Rows from block 7, named by matrix and row number. Rows with one number belong to one channel. Each number is 128 + 32 x the weight over the matrix's rms, rounded and kept within 0 to 255. All counts start at 0.
# convs0: first width-7 conv (model.blocks.7.convs.0.weight, 288x288x7), inputs 273-287, a 7 kernel for each
# convs1: second width-7 conv (model.blocks.7.convs.1.weight, 288x288x7, transposed), outputs 273-287, a 7 kernel for each
convs0.176 [137 155 116 107  66 165 109 193 114 146 129  91 118 120 116 136 130 111 158 115 146 126 177 198  60 143 158  71 175 151 126 105 129 112  47 132 123 133 147  89 145 125 132  98  75 134 143 166 114 154 133  72 145  96 148 175 158 140 104  82 167 163 108 106 163 143 157 109  89 105 115 151 170 152 135  84 141 201 118 179  61 183 115 125 138 149  84 103  81 150 122 105 164 172 117  63 124 145 141 136  75 131 124 165 121]
convs1.176 [107 119 221 142 135 166 134 129 108 119 129 111 113 118 130 107 100 158 131 141 101 124 151  83 130 174 140 116 127 156 143 144 125 125  91  90 139 128 124 162 174 125  73 129 132 127 140 172  86  59 160 111 133 114 156 175 121 152 122 152 150 147 185 160  91  73 105 109 143  85 151 173  56 130 138 100 142 135 136 111 153 113 122 109 150 127 137 185 128 141 132 137 121 125 125 108 178 106  84 153  42 203 184 105 175]
convs0.177 [109 159 141 130 117 115 117 167  39  81 135 148 152  99 129 110 106 125 134 100 144 180  96 113 162 145 155  76 150 116 149 147 137  86  56 116 103  58 132 191  75 167 103 135 153  78 168 151 117 146 137  96  61 124 181 109 136  72  56 152 144 177 126 151  92 149 183 194  69 114 151 136  98 118 100 110 135 112 150  86 147 143  82 172 135 136 145  98 152 158  89 120 121 207 136 119 108 155 161 121 114  93 152 125 150]
convs1.177 [118  88 200 129 132 132  98 164 106 154  89 115 155 109 145 145  78 148 109 121  97 148  88 152  45 115 193  68 174 127 130 121 125 162  60 140 163 159 111 212 102 181 108 132  77 150  91 150 117 111 140 130 120 140 189  89 134 127  94 126 119 159 176 128 153 152 102 158 131 187  99 158 161 146 116  95 132  56 118 136 114 121  85 208 136 117 132 131  68 123 126 111 153 156 140  97  65 178 142 137 168 143  62  89 106]
convs0.178 [101 141  64 167 113 129 140 158  89 145 126 139 145  86  91 132 111 141 142 151  54 145  81 111 135 139 151 145 171 148 121  56 169 144 173 156 194 114  92  99 138  87 117 105 160 123 156  97  85 110 162 175  97 141 182 161 102 110  88 123 199 148 101 115 185 142 136 112  94 165 143  78 106 158 127 106 138 139 152 117 116 103 110 169 117 165 150 126 123 114  89 104 179 123 128 149 134 118 115 143  93 134 111 137 134]
convs1.178 [ 75 153 107 165 147 107 144 212 133 145 109 131 129 119  79 173  63 136  90 140 155 123  87 134 115 154  79  93 166 134  91 136 169 106 132  99 160  85 191 105  62 131 179 145  90 136 142 136 102 114 114  67 193 101 106 136 111 151 193 163 138 142 153 176  80 119 168  70  85 100 125 171 132 160 138 151 145 160 117 166 113 117 158 118 105 128 135 159 132 134 134  52 119 123 145 179 177 145 137 145  51 140 174 131 131]
convs0.179 [131 116 186 105  91 154 104 106 133 187 153 104 142  70 155 103 152 183 131 125 133 153 106 159 101  78 116 132 101 121 154 186  86 123 125 100 127 202  91 100 120 190 132 138 124 135 151 104 223 102  89 160 166 118 136 133  88 126 186 104 160 156  69 121 175 120  86  86  51 200 158  92 145 244 150  76  44 156 112 179 106  94  93 123  92 166 144 170 110 129  64 178 151  64 103 154 139 184 104 127 114 157 109 121  41]
convs1.179 [188 154 133 145  60 118  72 163  95 163 160 108 127  93 133  82 101 143 110 122  88 126  97 162  91 178 105 126 115 120 116 100 132 177 127 210  88 169  79 174 154 121 145 119 140 109 126 119 125 117 138 181 161 123 116 135 158  91 160 172  97 175  85 124 169 142 168 138 114 171 141 153 127 142 137 138  69  86 119 155 106  79 123 181  73 123 121 137  75 158  92 146 141 155 109 200 145 133 115 183 101 128 119  51 101]
convs0.180 [202 167 187 119 187 103 147 106 132 152 113  93 148 192 135 141 158  70 147 117 153 183 114 155 105 128  89 156 129 147 168 128 168 123  95 122 149 107 101 184 132 103 131 114 140 109 151 132 115 134 158 135 141 132 149 119 121  87 119 165 108  92 132 192 152  81 129 155 105 127 138 172 140 132 152 103  83 117 151 142 124 170 122 113  99 157 131 117 132 139 177 102 102  79 123  96 120 138 192  67 175 137 147 120 160]
convs1.180 [204  52 146 151 193 210 218 109 129 166 165 140 152 177 148 170  96 120 163  57 140  84 130 151  92 186 121 126 148 128 160 105  91  88 153 121 114  92 140 134 139 110 130  95 166 144 140 147 126 144 136  79 149 128 147 128  88 100 163  61 110 111 121 106 137 136 140  80  99  73 137 130  88 144 118  75 144 188 142 124 142  88 109 132 128 107 153 124 167 144 171  81  85 127 133 110 137 123 139 148 194  99 167 136 188]
convs0.181 [ 97  94 129 166 109 153 143 124 140 121 124 100 167 112 141 138 110 135 177  96  97 140  93  60 167 143 111 135 129 150 163 188 146  62  56  81 137 118 116 157 169 105 102 115 124 115 102 132 150  94 100 154 143  92 174 103  86  88 114 144 185 112 155  61 181 131 134 149 132 109 130 183  77 174 100 134 128  68 108 163 186 156 111  46 169 142 137 122  88 167 128 100 139 176 112  98 144  84 191 125 158 119 178 108 149]
convs1.181 [ 91 146 144 181 123 115 111 126 149 144 108 108 179  97 176 149 105 135 132 155 109 130 119  80 109 186  87 147 101 144  94  93 123 134 158  68 100 107 178  98 148 159 144 186 124 172 142 122 137 136  91 143 153  95 203 104 161 106 147 108 100 161 171 114 153  80 141 155 117 161  59 114 133 143 115 136  66 112 168 153 113 108 120 179  83 109 102 210  92  82 152 159 177 111 135 144 107 100 111  85 143  79 216 124  75]
convs0.182 [ 84 129 129 138 111 189 112 110 119 124 151 150 128  78 141 128 165 147  91 137 135 121 113 140 207 101  63 137 121  97 130 144 133 123 164 125 222  95  92 128 158 104 132 173 184 116  92 171 122 113 108 150 126 106 187 122 123 142 172 162 109 167 108 107 103 138 101 163 167 123 110 101 171 146 113 104 107 153 145 118 103  76 140 162 115 124 142 144 170 116  71 136  79 159 141 113 130 153 150 146 194 122 113 130 120]
convs1.182 [ 86 128 143 111 120 168 107 146 123 122 139  59 147 124  88 118 184 171  88 126 148 135 132 147 144  91  47 205 123  98 114 110 163 142 191 163 102 100 142  68 170  93 145 141 144 124  72 163 120 162 139 131 149 113 141 120 135 111 120 150 103 115  88  92 171 127  99 133 145 179 152 105 133 109 148 171 111 124  97 178 144 100 122 105 121 146 125 101 135  94 130 125  87 155 155  74 114 178  33  35 197 120 131 147 175]
convs0.183 [117 102 113 130 133 109  99 148 110 103  93 122 188 111 112 142 162  84  81 109 138 163 137 122 132 150  65 108 128 130 123 133  95  83 128 129 108 155 135 148 162 121 113 117 165 168 149 176 129 136 124 131  97 136 127 141 142 131 194 138 134 137 148 160 173 184 113  89 119 106 108 106  90 147 142 164 111 147 133 130 124 104 127 155  73 136 120 142  89 112 119 112 126 123 203 152 111 110  94 119 144 145 141 129 129]
convs1.183 [117 130 126 125  66 102  88  51 106 121 125 118 140 119 166  92 109 158 101 161 165  95 133 102 114 174 102  78 136 140 126 111 131 110 116 102 120  72 143 152 143 160 128 196  77 102 120 135 109 141 130 148 101 119 137  56 118  61 122 105 153 156 118 124 132  96 143 149  97  95 114 131  95 141 151 172 134 136  85 107 118 118 127 140 101 111 119 106  99 112 107 167 170 103 124  95 158 182  66  63 140 157 143 107  76]
convs0.184 [ 88 128 159 141  96 127  95 178 102 151  93 135 153  89 121 146 140 164 125 151  72 104 124 161 122 165 141  92 151 157 161  54 164 176 171 166 127  88  93 192 165  94 123 124 137  97  76 128  99 124  95 124 119  61 117 162 108 153 102 150 139  94  62 134 171 113 124  50  86 152 147 106 134 157 183 104 119 191 134 161 107 190 148 143  64  99 160 133 100 102 176  91 210 174 103 116 122 144 129  59 124 175 162 175 133]
convs1.184 [157 162 173 110 119 129  95 135  53  76  77 144 180 122  85 149 144 131 139 226 127 129 154 131 130  97  59 159  81 122 169 166 166 150 150  79 103 113 151 172 181 146 182 173 100  89 103 104 102 103  83 172 112 147  96 121 101 130 145 116 131  58 146 155 148 170 116 100  97 103 142 112 155 134 142 151  99 175 137 135 158 168 118 174 127 134 126 125  89  41 149 173 163 115 108 110 118 132  81 114 202 137 163 187 117]
convs0.185 [123 159 123 114 142 171 156 112 179  98 160 137  94 104 133 123 132 121 156 107 181 125 160 146  90 120  53 135 197 125 134 144 145  95 163 127 117 143 107 126 121 182  92  74 149 125 182 152  97 159  95 136 120 103 129  89 191 116 140 145 104 119 122  97 102 151 130  94  69 125  49 186 121 176 186  53 111 162 109  91 145 116 115  89 158 113 111 132 165 172  97 129 137 143 149  73  89 146 127  98 136  98 161 140 123]
convs1.185 [142  99 137  75 109 122 105 102 106 108 139 147 135  92 158 125 145  97 130 132 144  84 161 134 159 170  22 163 114  84 130 128 126 107 142 125  79 178 149 159 190 109 171 121 123 134 135 111 120 148 126 164 158 165 151  98 168 140 212 129 134 147 123 131 118 130 137 118 121 123 148 197  88 114 128 126 131 167 123 104 108 151 184  73 171 131 182 119 119 195  68 141 140 193 139 119 103 121 130  82 130 114 141 140 113]
convs0.186 [138  85  99 140 120 163 127  79 117 117 118 185 128 142  92 134  81 148 128 150 173 113 209 109 148 144  60  58 121 125 193 133 128 127 125  88 133 153  85 173 120 146  93 178 165 128 113  70  78 114 105 178 138 119 101 115  43 162  83 160  98 147 139 152 150 114 124 112 171  97 142 113 102 140 149  89 130 136 170 162  83  72  94 102  80 151 165 126 104 139 105 184 145 155 115 126  81   4 130 173  88 159 149  97 117]
convs1.186 [123  66  90 149 132 149 117 101  61 169 135 121 205 134  81 109 129 154 125 193 143 132 149  50 133 140 153 122 143 142 177 141  72  84 121 134 106  90 123 113 131 120 138 168 128 136 164  88 178 126 149 138 101 118 124 137  70 140 129 131 136 244 161 151 115 135 165 138 168 117 134 113 110 103 150 156 102 151 189 165 118 122  74  77 105 203 131 132  88 177 125 151 113 142 126  92 107 126  63  91  76 136  95 173 137]
convs0.187 [164  84 125 162 146 123 165 111 147 122 124 176 126 115 153 106 106  95 136 131  49  99 112 104 147 138 122  96 109 117  67 120  78 125 177 142 145 122 122 102 109 123 164 134 122 166  93  95 109  59 161 125 136 104 146  94 165 121  99 114 146  93 110 128 184 155  93 137  56 163 153 116 154 194 139 111 130 137 119 152 128 117 175  96 179 105 122 123 100 148 122 133 164 174 140 138  63  60 120 122 119 173 150 157  97]
convs1.187 [149 107 217 124 131 123  80 107 145  92 109 129 105 136 137 125 111 154 128 158 115 102 142 116 115 169 125 115 101 183 146 103 120 174 147 137 141  90 125 106  91 136 106 150 116  99 135 112  76  84 120 126 142 131 183 104 105 117 128 114 191 111 131 140 158 149 102 150 149 178 102 166 141 137 182 150 107 138 101 131 107 102 145 200 124 101 130 116  98 123 111 189 212 123 127 133 117 144 125 146 104 117 184 121 104]
convs0.188 [180 110 111  92 158 122 162 112 167 127 120 160 146 110 105 153 139  76 112 146 177 150 148 141  94 120 142 139 162 150  51 116 174 115 123 144 112 116 139 168 160 125 115 127  94 142  99 110 117 112  98 193 122 139 137  78 114 159 172 128 121 113  32 139  83  85 132 126 107 206  89 114 104 126 135 135 168 158 130  64 165 149 103 126 147 130  92 114 134  96 112 113 107 125 172 108 156 126 108  90 113 121 113 134  92]
convs1.188 [186 103 167  60 168 137  96  86 214 134 149  65  97 127 100 155 104 115 122 127 114  72 136 120 147 104  80 123 132 153 191 167 155  83 162  80 104 134 133 121 115 141 141 211 185 121  86 103 129  68 110 164 168  87 136 134 119 166 167 172 117 110 117 141  93 125 137 110  90 176 153 187 135 126 103 106 187 125 138 142  97 170 108 112  78  98 156 178 135  97 154 145 111 110 142 146 140 128  89 150  80 168 133  97 124]
convs0.189 [111  85 164 159 174 166  85 100 106 131 148 155 154 112  98 134 183  93  64 148 120  96 125 169 170  95 117 166 152 163 132 128 111 113 137 145 154 125  67 102 183 131 121 123 144 133  93 139 115 153 179 142 122  51 138 171 172 105 117  97 123 191 171 155 127 212 135 153  81 100 141 124 159  93 140 137  80 156 120 141 141  91 111 123  94 161  93 152 115  85 100  94 154 119 154 149 158 118 115 115 137 132 134  80 125]
convs1.189 [156  92 122 116 144 159 116 130 125  86 137 118 161 148  88 137  61 146 139 125 122 103  68 173  83 100 117 135 121 107 115 122 153 138 172 179 105  71 173  94 178 144 176 112 118  89  79 167 170 206 177 107 161 102  98 101 221 155 131 107  85 140 132 142 174 145 120 125 123 162 146 121 158 127  78 152  98 123 149  89 108 163 145 174 151 205 106 114 121 114 219 102 129  86 169 109 107 169  98 123 127   0 123 106 148]
convs0.190 [107 153 111 153 115 136 117 170 178 136  98  67 163 102 118 166 120 131 107 106 118  99 116 152 151 150 101 119 115  87 149 101 136 120 185 122 161 127 103 132 136  82 151 154 101 120 108 127 122 147 137  89 125 149 113 133 167 178 145  57  87 125 109  96 134 132  62 154 196 142  78 135 112 198 126  71 156  92  86 132 159 148  90 180 114 117 203 155 116  77  86 130 142 147 115 105 163 105 172 118 118 172 117 160 123]
convs1.190 [ 91 106 142 129 149 125 181 141 134 198 141 122 120  72 124 161 140 132  88  94 101 165 125  96 137 170 147  99 155  98 154 132 138 138 143 128 149 101 135 105 162 112 108 169  78 114 126 152 137 169 122  98 103 130  98 123 184 185 145 182 158 131 110 146 103 151 155  89 134  85 114 124 130 145 185 133 127  87 103 131 115 160 136 191 202  52 123 160 110 140 133 144  79 125 133 120 152 105 134  66  99 105  89 177  99]
convs0.191 [140 169 104  82 165  78 128  76 146 149 127 119 112 191 136  93 110 131  81  69 159 104 129 141  94 144 111 102 147 128 110 165 126 128 138  89 129  97 136 116 160 175 153 169 137 149 134  97 181 110 177  85 147 193 143 167 143 131 123 139  96 114 150 117 140 136 143  83 103  55  97  92 138 124 110 190 188 120 137 136 140  88  74 129  90 144  82 114 148 132 159  88 147 127 168 158 149  85 121 108  89  86 140 149 155]
convs1.191 [121 153  74 140 178 142 159  91 141  89 109 136 155 165 116 179 145 145 128 107 106 125 120 160 143 144 150  69  96 116 146 120  83  73 158 104 109 144 171 124 131 111 206 161 127 107 136 157 137 160 172  91 209 154 126  89 146 150  75 117 106 127 166 163 136 103 101  97 127  99 128 163 125 134 103  79 158 128 119 123 118 123 121 116  99 111 122 159 145 102 118 147 134  92 144 106 161 140 142 149 127 132 139 115 124]
convs0.192 [121 142 153 128 119  94 127 148  65  94 173 186 102 177 108 176 100 185 102  96 143 167 185 106  90 149  93 117 158 153  86 107 154 127 192 124 131 101 130 131 161 163 118 145  61 168 161 125 156 136 129 113 171 115 129 106 165 110 139 158 159  85 100 155 113 110 132 118 123 154 187 111 155 114 148 121 111 127 151 113 142 105 152  97 180 141  87 181  92  87 123 184 132 119 122 127 122 134  90 147 104 119  76 123 139]
convs1.192 [160 197 122 129 126  88 120 129  88 140  88 158 190 179 101 223 160 158 121  78 113 127  95 166 115 165 155 105 134 130  90  84 143 153 170 102 111 124 109 136 151 151 162 123 114 163 135 159 109 129 170 133 134 140 152  93 119 121 174 133 161 120 101 169 119 153 143 186  75  97 165  62 132 124 127 101 162 131 109 145 139 109 156 132 151 113 140 106 164 200  35 170 149  75 136 130 136 174  63 115  91 179 157  31  82]
convs0.193 [119 125  59  89  75  62 144 107 157  93  44 127 121 118 102  78 139 147 186  90 116 153 152 117 152 151  96 131  47 108  79 133 105 144 152 169 163 106 143 155 127 140 198 100 134 170 179  66 142 156 146 127  87 199 132  53 216 169 115  65 124 131 122 119 133 169 117 119 133 183 140 100 125 125 213 148 105 151 134 136 109 132 111 156 149 148 164 112 109 105  73  49  46 105 156 154 166 134 148 138 130 134 124 119  87]
convs1.193 [ 72 107 113 146  78 118 135 105 104 147 152 149 112 123 111 108 122 120 133 129 158 143 168 153 107 164 130 126  95 128 109 111 117 172 102 208 144 139 153 184 160 168 180 129 160  95 139 107 138 235 128  90 168 134  88 124 184 197 105 190 171  49  71 149  89  68 181 137 146 135 139 121 110 100  97 195 151 137 102  55 151 157 128 160 166 198 154 109 105  93 120 112 147 117 163 139 111 203  78  58  85 119 143 177  93]
convs0.194 [101 128 106 158  95 140 145 149 117 115 118 105 140 136 117 148 155 140 160  68 128 126  83 101 119 125 132 132 133 162 132 107 151  93 141 106 165 110  59  45 195 169 108 135 158 143 144 161  88 109 188 182  60 121  75 157 144  96  93 131 150 108 137 152 126  91 162 147 127  70 104 110 140 138 118 104 126 140 141 138 105 182 133 165 115 141 172 145 131  89 154 121 186 164 110  93  91  72 165 109 149 120 137 122 119]
convs1.194 [132 202 151 116 134 110 118 112 119 157 144 119 132 102 155 200  49 174 135 103 145 150 145 134  58 142 172 107 166 132 152 166 163 107 153  78 108 130 224  68 141 107 106 125 101 127 141 159 107 150 104 143 121 140 113 140 111  78 143 123 104 124 178 165 133 141 108 101 132  87 169 118  93 120 126 110 136 106 116 101 145 150  59 197 117 100 168 101 158 139 138 149 125  71 143 137 144  90 100 128 155 150 210  59 130]
convs0.195 [ 71 137 131 128  96 156 105 196  98 130 170  98 145 114  26 166 138 147 155  53 106  83 187 138 112 156  78 167 100 173 115  76 157  95 171 126 175 111  93  89 116 103 112 120 167 173 125 106 138  90 123 137 195 164 122 110  70 106 120 125 147 150 144 105 130 153 160 142 140  97  86 102 128 166 153  97 121 160 115 125 171 125  99 121 110 115 160 138 145  46 181 148  56 125 141 117 145  84  90 132 109 127 132 145 137]
convs1.195 [122 153  89 106 122 106 176 126 134 146 144 112 181  69  70 197 132 118 135  75 132 135 149 112 130 132  86  98  76  83 165 122 103 120 186 118 159 125 110 101 122  91  96  84  87 113 109 127 117 127 101 173 118 152 173 121  99  92 119 110 123 147 168 158  95 111 117  90 113 132 149  99 113 130 112  94 118  59 148 118  87 141  66 231  94  60 131  86 122  95 158 141 127 109 172 124 105  98 197 103  71 152 150 146  85]
convs0.196 [146 123  97 134 149 104 106 158 166 123 105  94 108 136 109  90  88  98 114 150  79 109 152 149 111 125 206  37 162 120  94  95 158 125 138  97  77 144 129  82 183 116  98 152  61 150  82 185 186  97  90 116 100 163 176 134  90 143 108 175  96  94 121 134 146 114 101  81 133 216 185 165 109  93 109 136 180 146 128 101 181 169 145 128 195 141  94  88 115  87  97 116  61 130 201  92 152 178 139 180 133 140 121 131 115]
convs1.196 [124 127 178  79 100  72  82  94 108 135 178 141 116 152  96  68 167 173  68 142  95 210 168 126 191  81 129  55 105 155  74 125 174  65 124 100 128 140 125  84 137  91 166 163 110 157 135 143  99 160 128  99 161 114 103 119 132 145 157 145 176 113 130 166 164 152 105 131 131 132 126  81 161 127 196 117 123 122 188 119  92 193 141 135 119 133 184  77 149 106  48 126 107 149 130 167 144 140  70 118  75 133 126 106 138]
convs0.197 [149  74 126 143  83 180 126 133 121 126 126 142 161  70 140 108 144 103 113 153 112 109 160 123 127 126 112 191 188  71 176 183 115 108 102 130 137 112 120  73  87 141 109 111  93 144  83 118 142 147 129  57  83 174 129 168 110 103  85 120 121 197 126 127 124 148  65 143 173 148 191 120 126 149  75  86 109 121 117 141 180 147 171 150 116 127 142 108 139 144  98  59  83 122 195 198 130  87 146 145  89 149  92 115 131]
convs1.197 [198 133 174  71 120 152 115 110 138 149 164 120 164  92 153 111 151 130 122 126 103 125 143  88  99 137  86 211 118 129 233 117  97 125 134 160 130  79 139 136 154 123 151 172 145  87 111 133  87 203 189 113 161 134 128  71 142  97 109 167 101 178 152 115 144 134 162 127  95 114 183 125  84 111 114 129  80  87  90 151 127 133 147 153 134  75 113 167 116 158 148 147 110  78 106 145 132 140 119 135 142 105 163 144 115]
convs0.198 [115 115 127 117 109 162 149 119  95 127 173 170 125 131 183 127 135 126 127 196 144 156 154 139 132  90  65 134 188 157  98 104 150  66 108 112  93 116 157 130 162 151 159 115 141 120 173 139 167 111 172  76 102 111 107 106  80 135 158 153 149 127 114 143 147 141 139 132 149 199 156 128 193  76 149 128 100 135 137 140 108 102 147  48  92 166 163 151  80 133 102 102 122 132 107 126 100  63 170 100 122 109 143 132 105]
convs1.198 [117 112 166 159 114 155 122 139  89 130  74 149 166 160  81  97 106 101 145 151 124  91 157 142 141 168 134 116 114 195 112  93 152  84  53 100 112 143 103 149  85 137 170  73 159  89 149 156 119 116 146 117  95 175  94 143  91  96 157 148 127 131 183 173 161 129 124 173 175 187 168  41 174 158 120 105 125 188 140 142 115 104 108  83  96 155 131 156 166  95 102 151 145 142 124 141 124 106  64  89  59 102 165 160  92]
convs0.199 [142 144 134 129  88 123 115 102 119 124 108  90 110 120 116  80 157 103 103 123 152 139 107 138 162  82 128 110 140 138 160 124 112  64  78 121 169 155 131 120  95 104 155 138 127 139 177 140 138 127  78 170 160 112 138 114 107  97 160  86 120 150 167 125 143 126  70 127 153  96 105  60  95 116 205 177 193 120 133  99 127  96 152 113 122 133 125 130 111  97 177 163 105 157 140 134 171 150 104 120 142 146 123  98 106]
convs1.199 [119 124 122 114 142 171  61 128 135 167 145  75 119 158 158  93 125 109 140 112 116 149 127 129  88 104 173 157 144 133 134  98 130  86  97 168 138 126 120 127 117  89 154 116  69 134 144 154 146 111 133 119 103 162 144 123 154  82 122  93 134 156 138 126 152 134 134 122 173 121 154 126 121 107 176 123 128  96 116 134 132  63 120  98 112  73 113 121 114 118 130 156  90 111 180 142 148 133 126 122  85 131  59 105 149]
convs0.200 [129  63 165  82 168  89 155 115 133 106 171 107 108 125 137 148 162 119 130  90 116 105 109 241  97 114 133 148 147  69  99  97 149 152 185 106 117 156 135 104 137 152 132  99 130 174 142 131 122 111 196  58 140 153 107  96 157 140 128 119 145 138 105  99 104 194 147 139 130 106 149 147 114 144 137 107 181 103 117 106 176  63 148 154 129 138  74 128 120 154 147 134  80 145 180 123 165  41 162 102 119 109 159 130 133]
convs1.200 [184  75 144  60 157 118 133  95 185  75 136  85 124 134 134 132 147 119 121 140 134 123 128 166 162 127 131 171 129 101 128 106 145 113 202 128  98  81 211 157 116 142 127 106 140  66 104 175 132 115 147  72 183 124 104 129 167 190 165 185 128  84 146 164 156 181 161 140 114 142 111 141 159 119 210 127 127 109 138 159  91 131 170 126 128 131 151 135 122 141 133 136 104 113  94 101 168 133 137  82 154  99 120 102 122]
convs0.201 [134 111 133  87 137  95 139  52 130 145 103 113 130 148 154  79 148 127 116 153 168 130 152  81 104 148 139 144 133 127 123 197 109  90 130 128 116 130 131  56 134 194  95 151 123 169 111  79 135 121 152 146  84 105 122 144 107 132  94  98  78 171 176 116 152 109  81 114 206  66 137 113 168 120 150 101 122 133 142 111 105 112  90 158 130  77 117 187 137  81 162 143 100 129 119 116 147 160 151  98 134 105 174 162 127]
convs1.201 [152 155 101 137 108 141 148  93 158  51 194 137  57 178 168 111 180 109 135 124 143 183 170  45 139  77 154 114 146 102 126  99 123 170 114 102  91 146  91 162 182 186  26 211 116 120 143  99 132  93 122 163 105 217 127 171 141 128  97 158 103 165 197 169 176 150 178 119 134  95 191 140 174 137 131 104 116 107 111 103 146 138  96 115 139 171 148  73 118 153 148 139 114 112 121 201 149 131 103 138 123 122 165 138 133]
convs0.202 [155  96  94 117 104 136 128 108 104 104 173 166 144 169 158 137 109 183 150 120 166 112 118 113  98 143 144  79 134 125 141 139 123 146 137 221  95  95  98  65 104 163 139  85 198 166 108 137 108 107 157  75 172 202 112 102 179 147 119 134 121 133 156 149  54 172 126 146 146 127  65 134 164 160 131  79 164  57 119 145 172 132 118 136 165 137  55 127 122 143 131 112 123 205 140 133  60 129 112 139 133 106 118 145 149]
convs1.202 [161  58 140 118 202 147 177  97 120  82 126 149 180  90 121 103 130 198 152  79 118 149  99 120 134 113 131  58 145  90 111 120 105  84 154 123  97 150  84 163  89 154 183 106 156 122  98 157 120  97 193 114 106 141 102 112 128 138 124 158 155 144 137 155 151 127 121 136 117 119 151 195 111 187 110  54 180  66 125 139  98  86 116 150 142 159 102 109 129 218 113 140 106 132  96  88  51 111 156 100 114  86 136 146 176]
convs0.203 [119 102 118 100 119 181 116 152 160 123 155 150  43 131 127 150 112 112 104 158 155 106 122  90 133 157 138 150 103  60  79 150 190 144 128 164 191 115 135  76  72 120 168 171 201 183  89  53 113 124 114  91 134  74 119 173  83 101 135 144 136  88 102 151 213 136 104  86  95  64 129 135 117 121 117 136 144 102 137 143 138 113 127 137 137 113 168  50 152 172 138 176 143 135 171 157 113  93 121  79 143 121 183 174 160]
convs1.203 [127  67 152 182 147 122 126 157 164  93 104 132 130 106 120  67 118 136 131 152 155  65 116  93 182 121 133 134 142 152 125 112  99 158 171 137 151 110 155 149 163  79  98 156 149  91  90  96 124  95 113  91  75 159 105 136  92 140 156  94 100  95 151 154 124 168 151  84  82  76 194 154 129 152 124 125 146  57 130 125  77 125 132 140 128  85 128 127 138  78 115 131 134 155 119  49 154 124 165 107 154 110  89 205 127]
convs0.204 [102 172 151 127 119 112 143 126 147 117 107 173 117  97 201  72 138 156  70 197  87 118 132 111 100 168 104 160 151 159 164 100 132 138  67 115 108  74 145  84 200  95  84 180 138 126 105  93 111 182 147 128 133 112 114 113 129 142 121 135  90 130 153 150 117  27 143 140 190 155 110  93 119 124 137 155 114  97 144 112 140 117 160 108 142 151 145 125 132 109  98 134 113 189 125 133 106 122 129 141 106 136  90 174 133]
convs1.204 [101 129 165 103  89 158  86 103 151 144 180 114  97 106 148  67 189 105 109 142  87 119 139  90 166  93  93 170  85 105  96 153 174 119 116 119 126  84 142 122 149  94 137 190 121 108 144 135 128  99 119 157 155 166 106  98 117 146 156 145 108 129 151 155 162 125 143 123 170  82 142 111 115 140 113  92 141 104  94  93 128 106 175  80 168 137 135 117 152  85 123 209  88  89 168 129 141 175 140 141 118 153 116  99  91]
convs0.205 [149 149  83 139 155  67 154 190 140 156 151 112 123 140 123  78 110 175 126 136 153 133  74 123 183  75  77 166  97 162 118  97 118 170 148 132 182  95  49 118 170 157  70  90  75 233 145  97 190 156 113  98  83  77 170 152 145 174 147 107  86  87 108 192 175 114 119  73  38 101 147  83  74  99 105 171 124  99 145 139 151 126 138 120 147 170 152 118 101 103 162  70 109 143 181 159 115  77 135 174 144 115 127  91 113]
convs1.205 [105 175  59 151 108  98 121 174 130 125 119  85 108 162 109  83 174 122 160 133 148 128 114 156  71 153 115  70 146 158 112 131 119 159 204 169  85 135 135 133 136 144 145 130 141  69 151 149 111 113  84  95 135 134 181 163 172 144 113 162 111 136 158 114 178 111 136 100  74 110 158 134 145 153 155 157 147 129 124 162 131  98 176 115 149 176 138 176 151 109 126 113 107 151 125 121 148 131 184 130 174 131 209 148  68]
convs0.206 [127  84 168 114 142 140 146  49 184  69 173 171  81 100 146 108 187  96 160 150  96 106 143 142 111 144 128 129 117 142 142 151 136 132 170 119 130 142 165 125 111 115 183 143  94 158 196  75  97 135  87 122 115 127 151 124  60 120 100 129 116 105 154 187 109 166 128 117 135 166 126  63 145  96 162 164 138 106 137 119  81 147 159 125  82  84 114 152 108 120 212 120 116 171 140 149 118 136  95 135 103 135 141 116 119]
convs1.206 [147 104 195  99 123 134 157  63 178  74 126 159 102 107 126  80 113 138 155 142 106  97 142  92 142 132 108 127  51 149 146 101 127  80 205 114 107  98 164  67 187 125 185 119  94 100 121  94  93 157 133 116  76 127 155 122 113 178 146  93 189  68  87 130 168 139 126 125 182 118 139 102 170 139 168  82 121 137 103 189 139  99  96 204  78  67 211 113 104 113 200 173 119 142 113 113 131 135  60 136 107 138 174  98 158]
convs0.207 [106 171  68 172  99 171 107 167 116 173  95 167 123 121  32 146  85 169 105 202 123 113 125  96 139 109 114 114  96 189  98 147  93 144 118 125 121 132 108 139 175 115  96 166 100 147 125  78 113 132 140 134 134 103  88 151 106 169 192 102 169  67 136 148 167  94 155 151  86 141 125 141 187 117 117 123  92 139 159 123 122  93 143  98 141 151 133 120 118 148  86 142 137 140 125 146  75 135  89 165  91 120 105 154 140]
convs1.207 [ 83 217  64 219 109 139 120 181  76 182 125  96 115 163  77 196 103 171 157 184 128 151 109 121 120 194 144  87  94 182  99 168 181 142  94 110 144 119 135 153 146 118 111 153 135 170 147 103 168  95 120 191 111 126 142 151  89 109 165 136 190 140 178 119 151  95 102 161 142 190 116 131 148 105 139 193 105 105 138 163 200 131  80  82 141 217 125 162 112 156 137 164 197  97 149 152 103 144 121  91 146 168  51 160 175]
convs0.208 [160 139 161 121 112 119 122 185 140 127 105 107 115 149 130 214  90  94 147  93 202 109 120 111 171 139 142 110 129 130 146 111 107 136 144 106 103 195  99  93  94 148 124  71  98 177 162 133  94 121 127 105 117 116 116 117 110 131 172 133 101 102 168 102 138 101  59 133 217 169  72 172 107  82 177 143 162  48 132 126 123 188  97 176  97 155 163 118  75 127 102  94 155  64 121 147  92 200 169 110 127  88 169 134 150]
convs1.208 [147 111 129  76 107 137 145 120 109 127 132 161 166 107  62 159 119 200 135  58 169 196 155 156 104 104 159  99 134 117 159 155 108 130  85 122 148 229 119 123  61 130 129 108 122 145 119 154 125 111 127  96 110 145 116  93 110 120 117 112 123 114 137 145 108 118 111 161 106 162 106 130 108 140 163 123 169 104 167 112 137 159  89 195 126  81 159 117  81 134  95  67 167 194 110  88 123 168 112 115 146 118 105  80  73]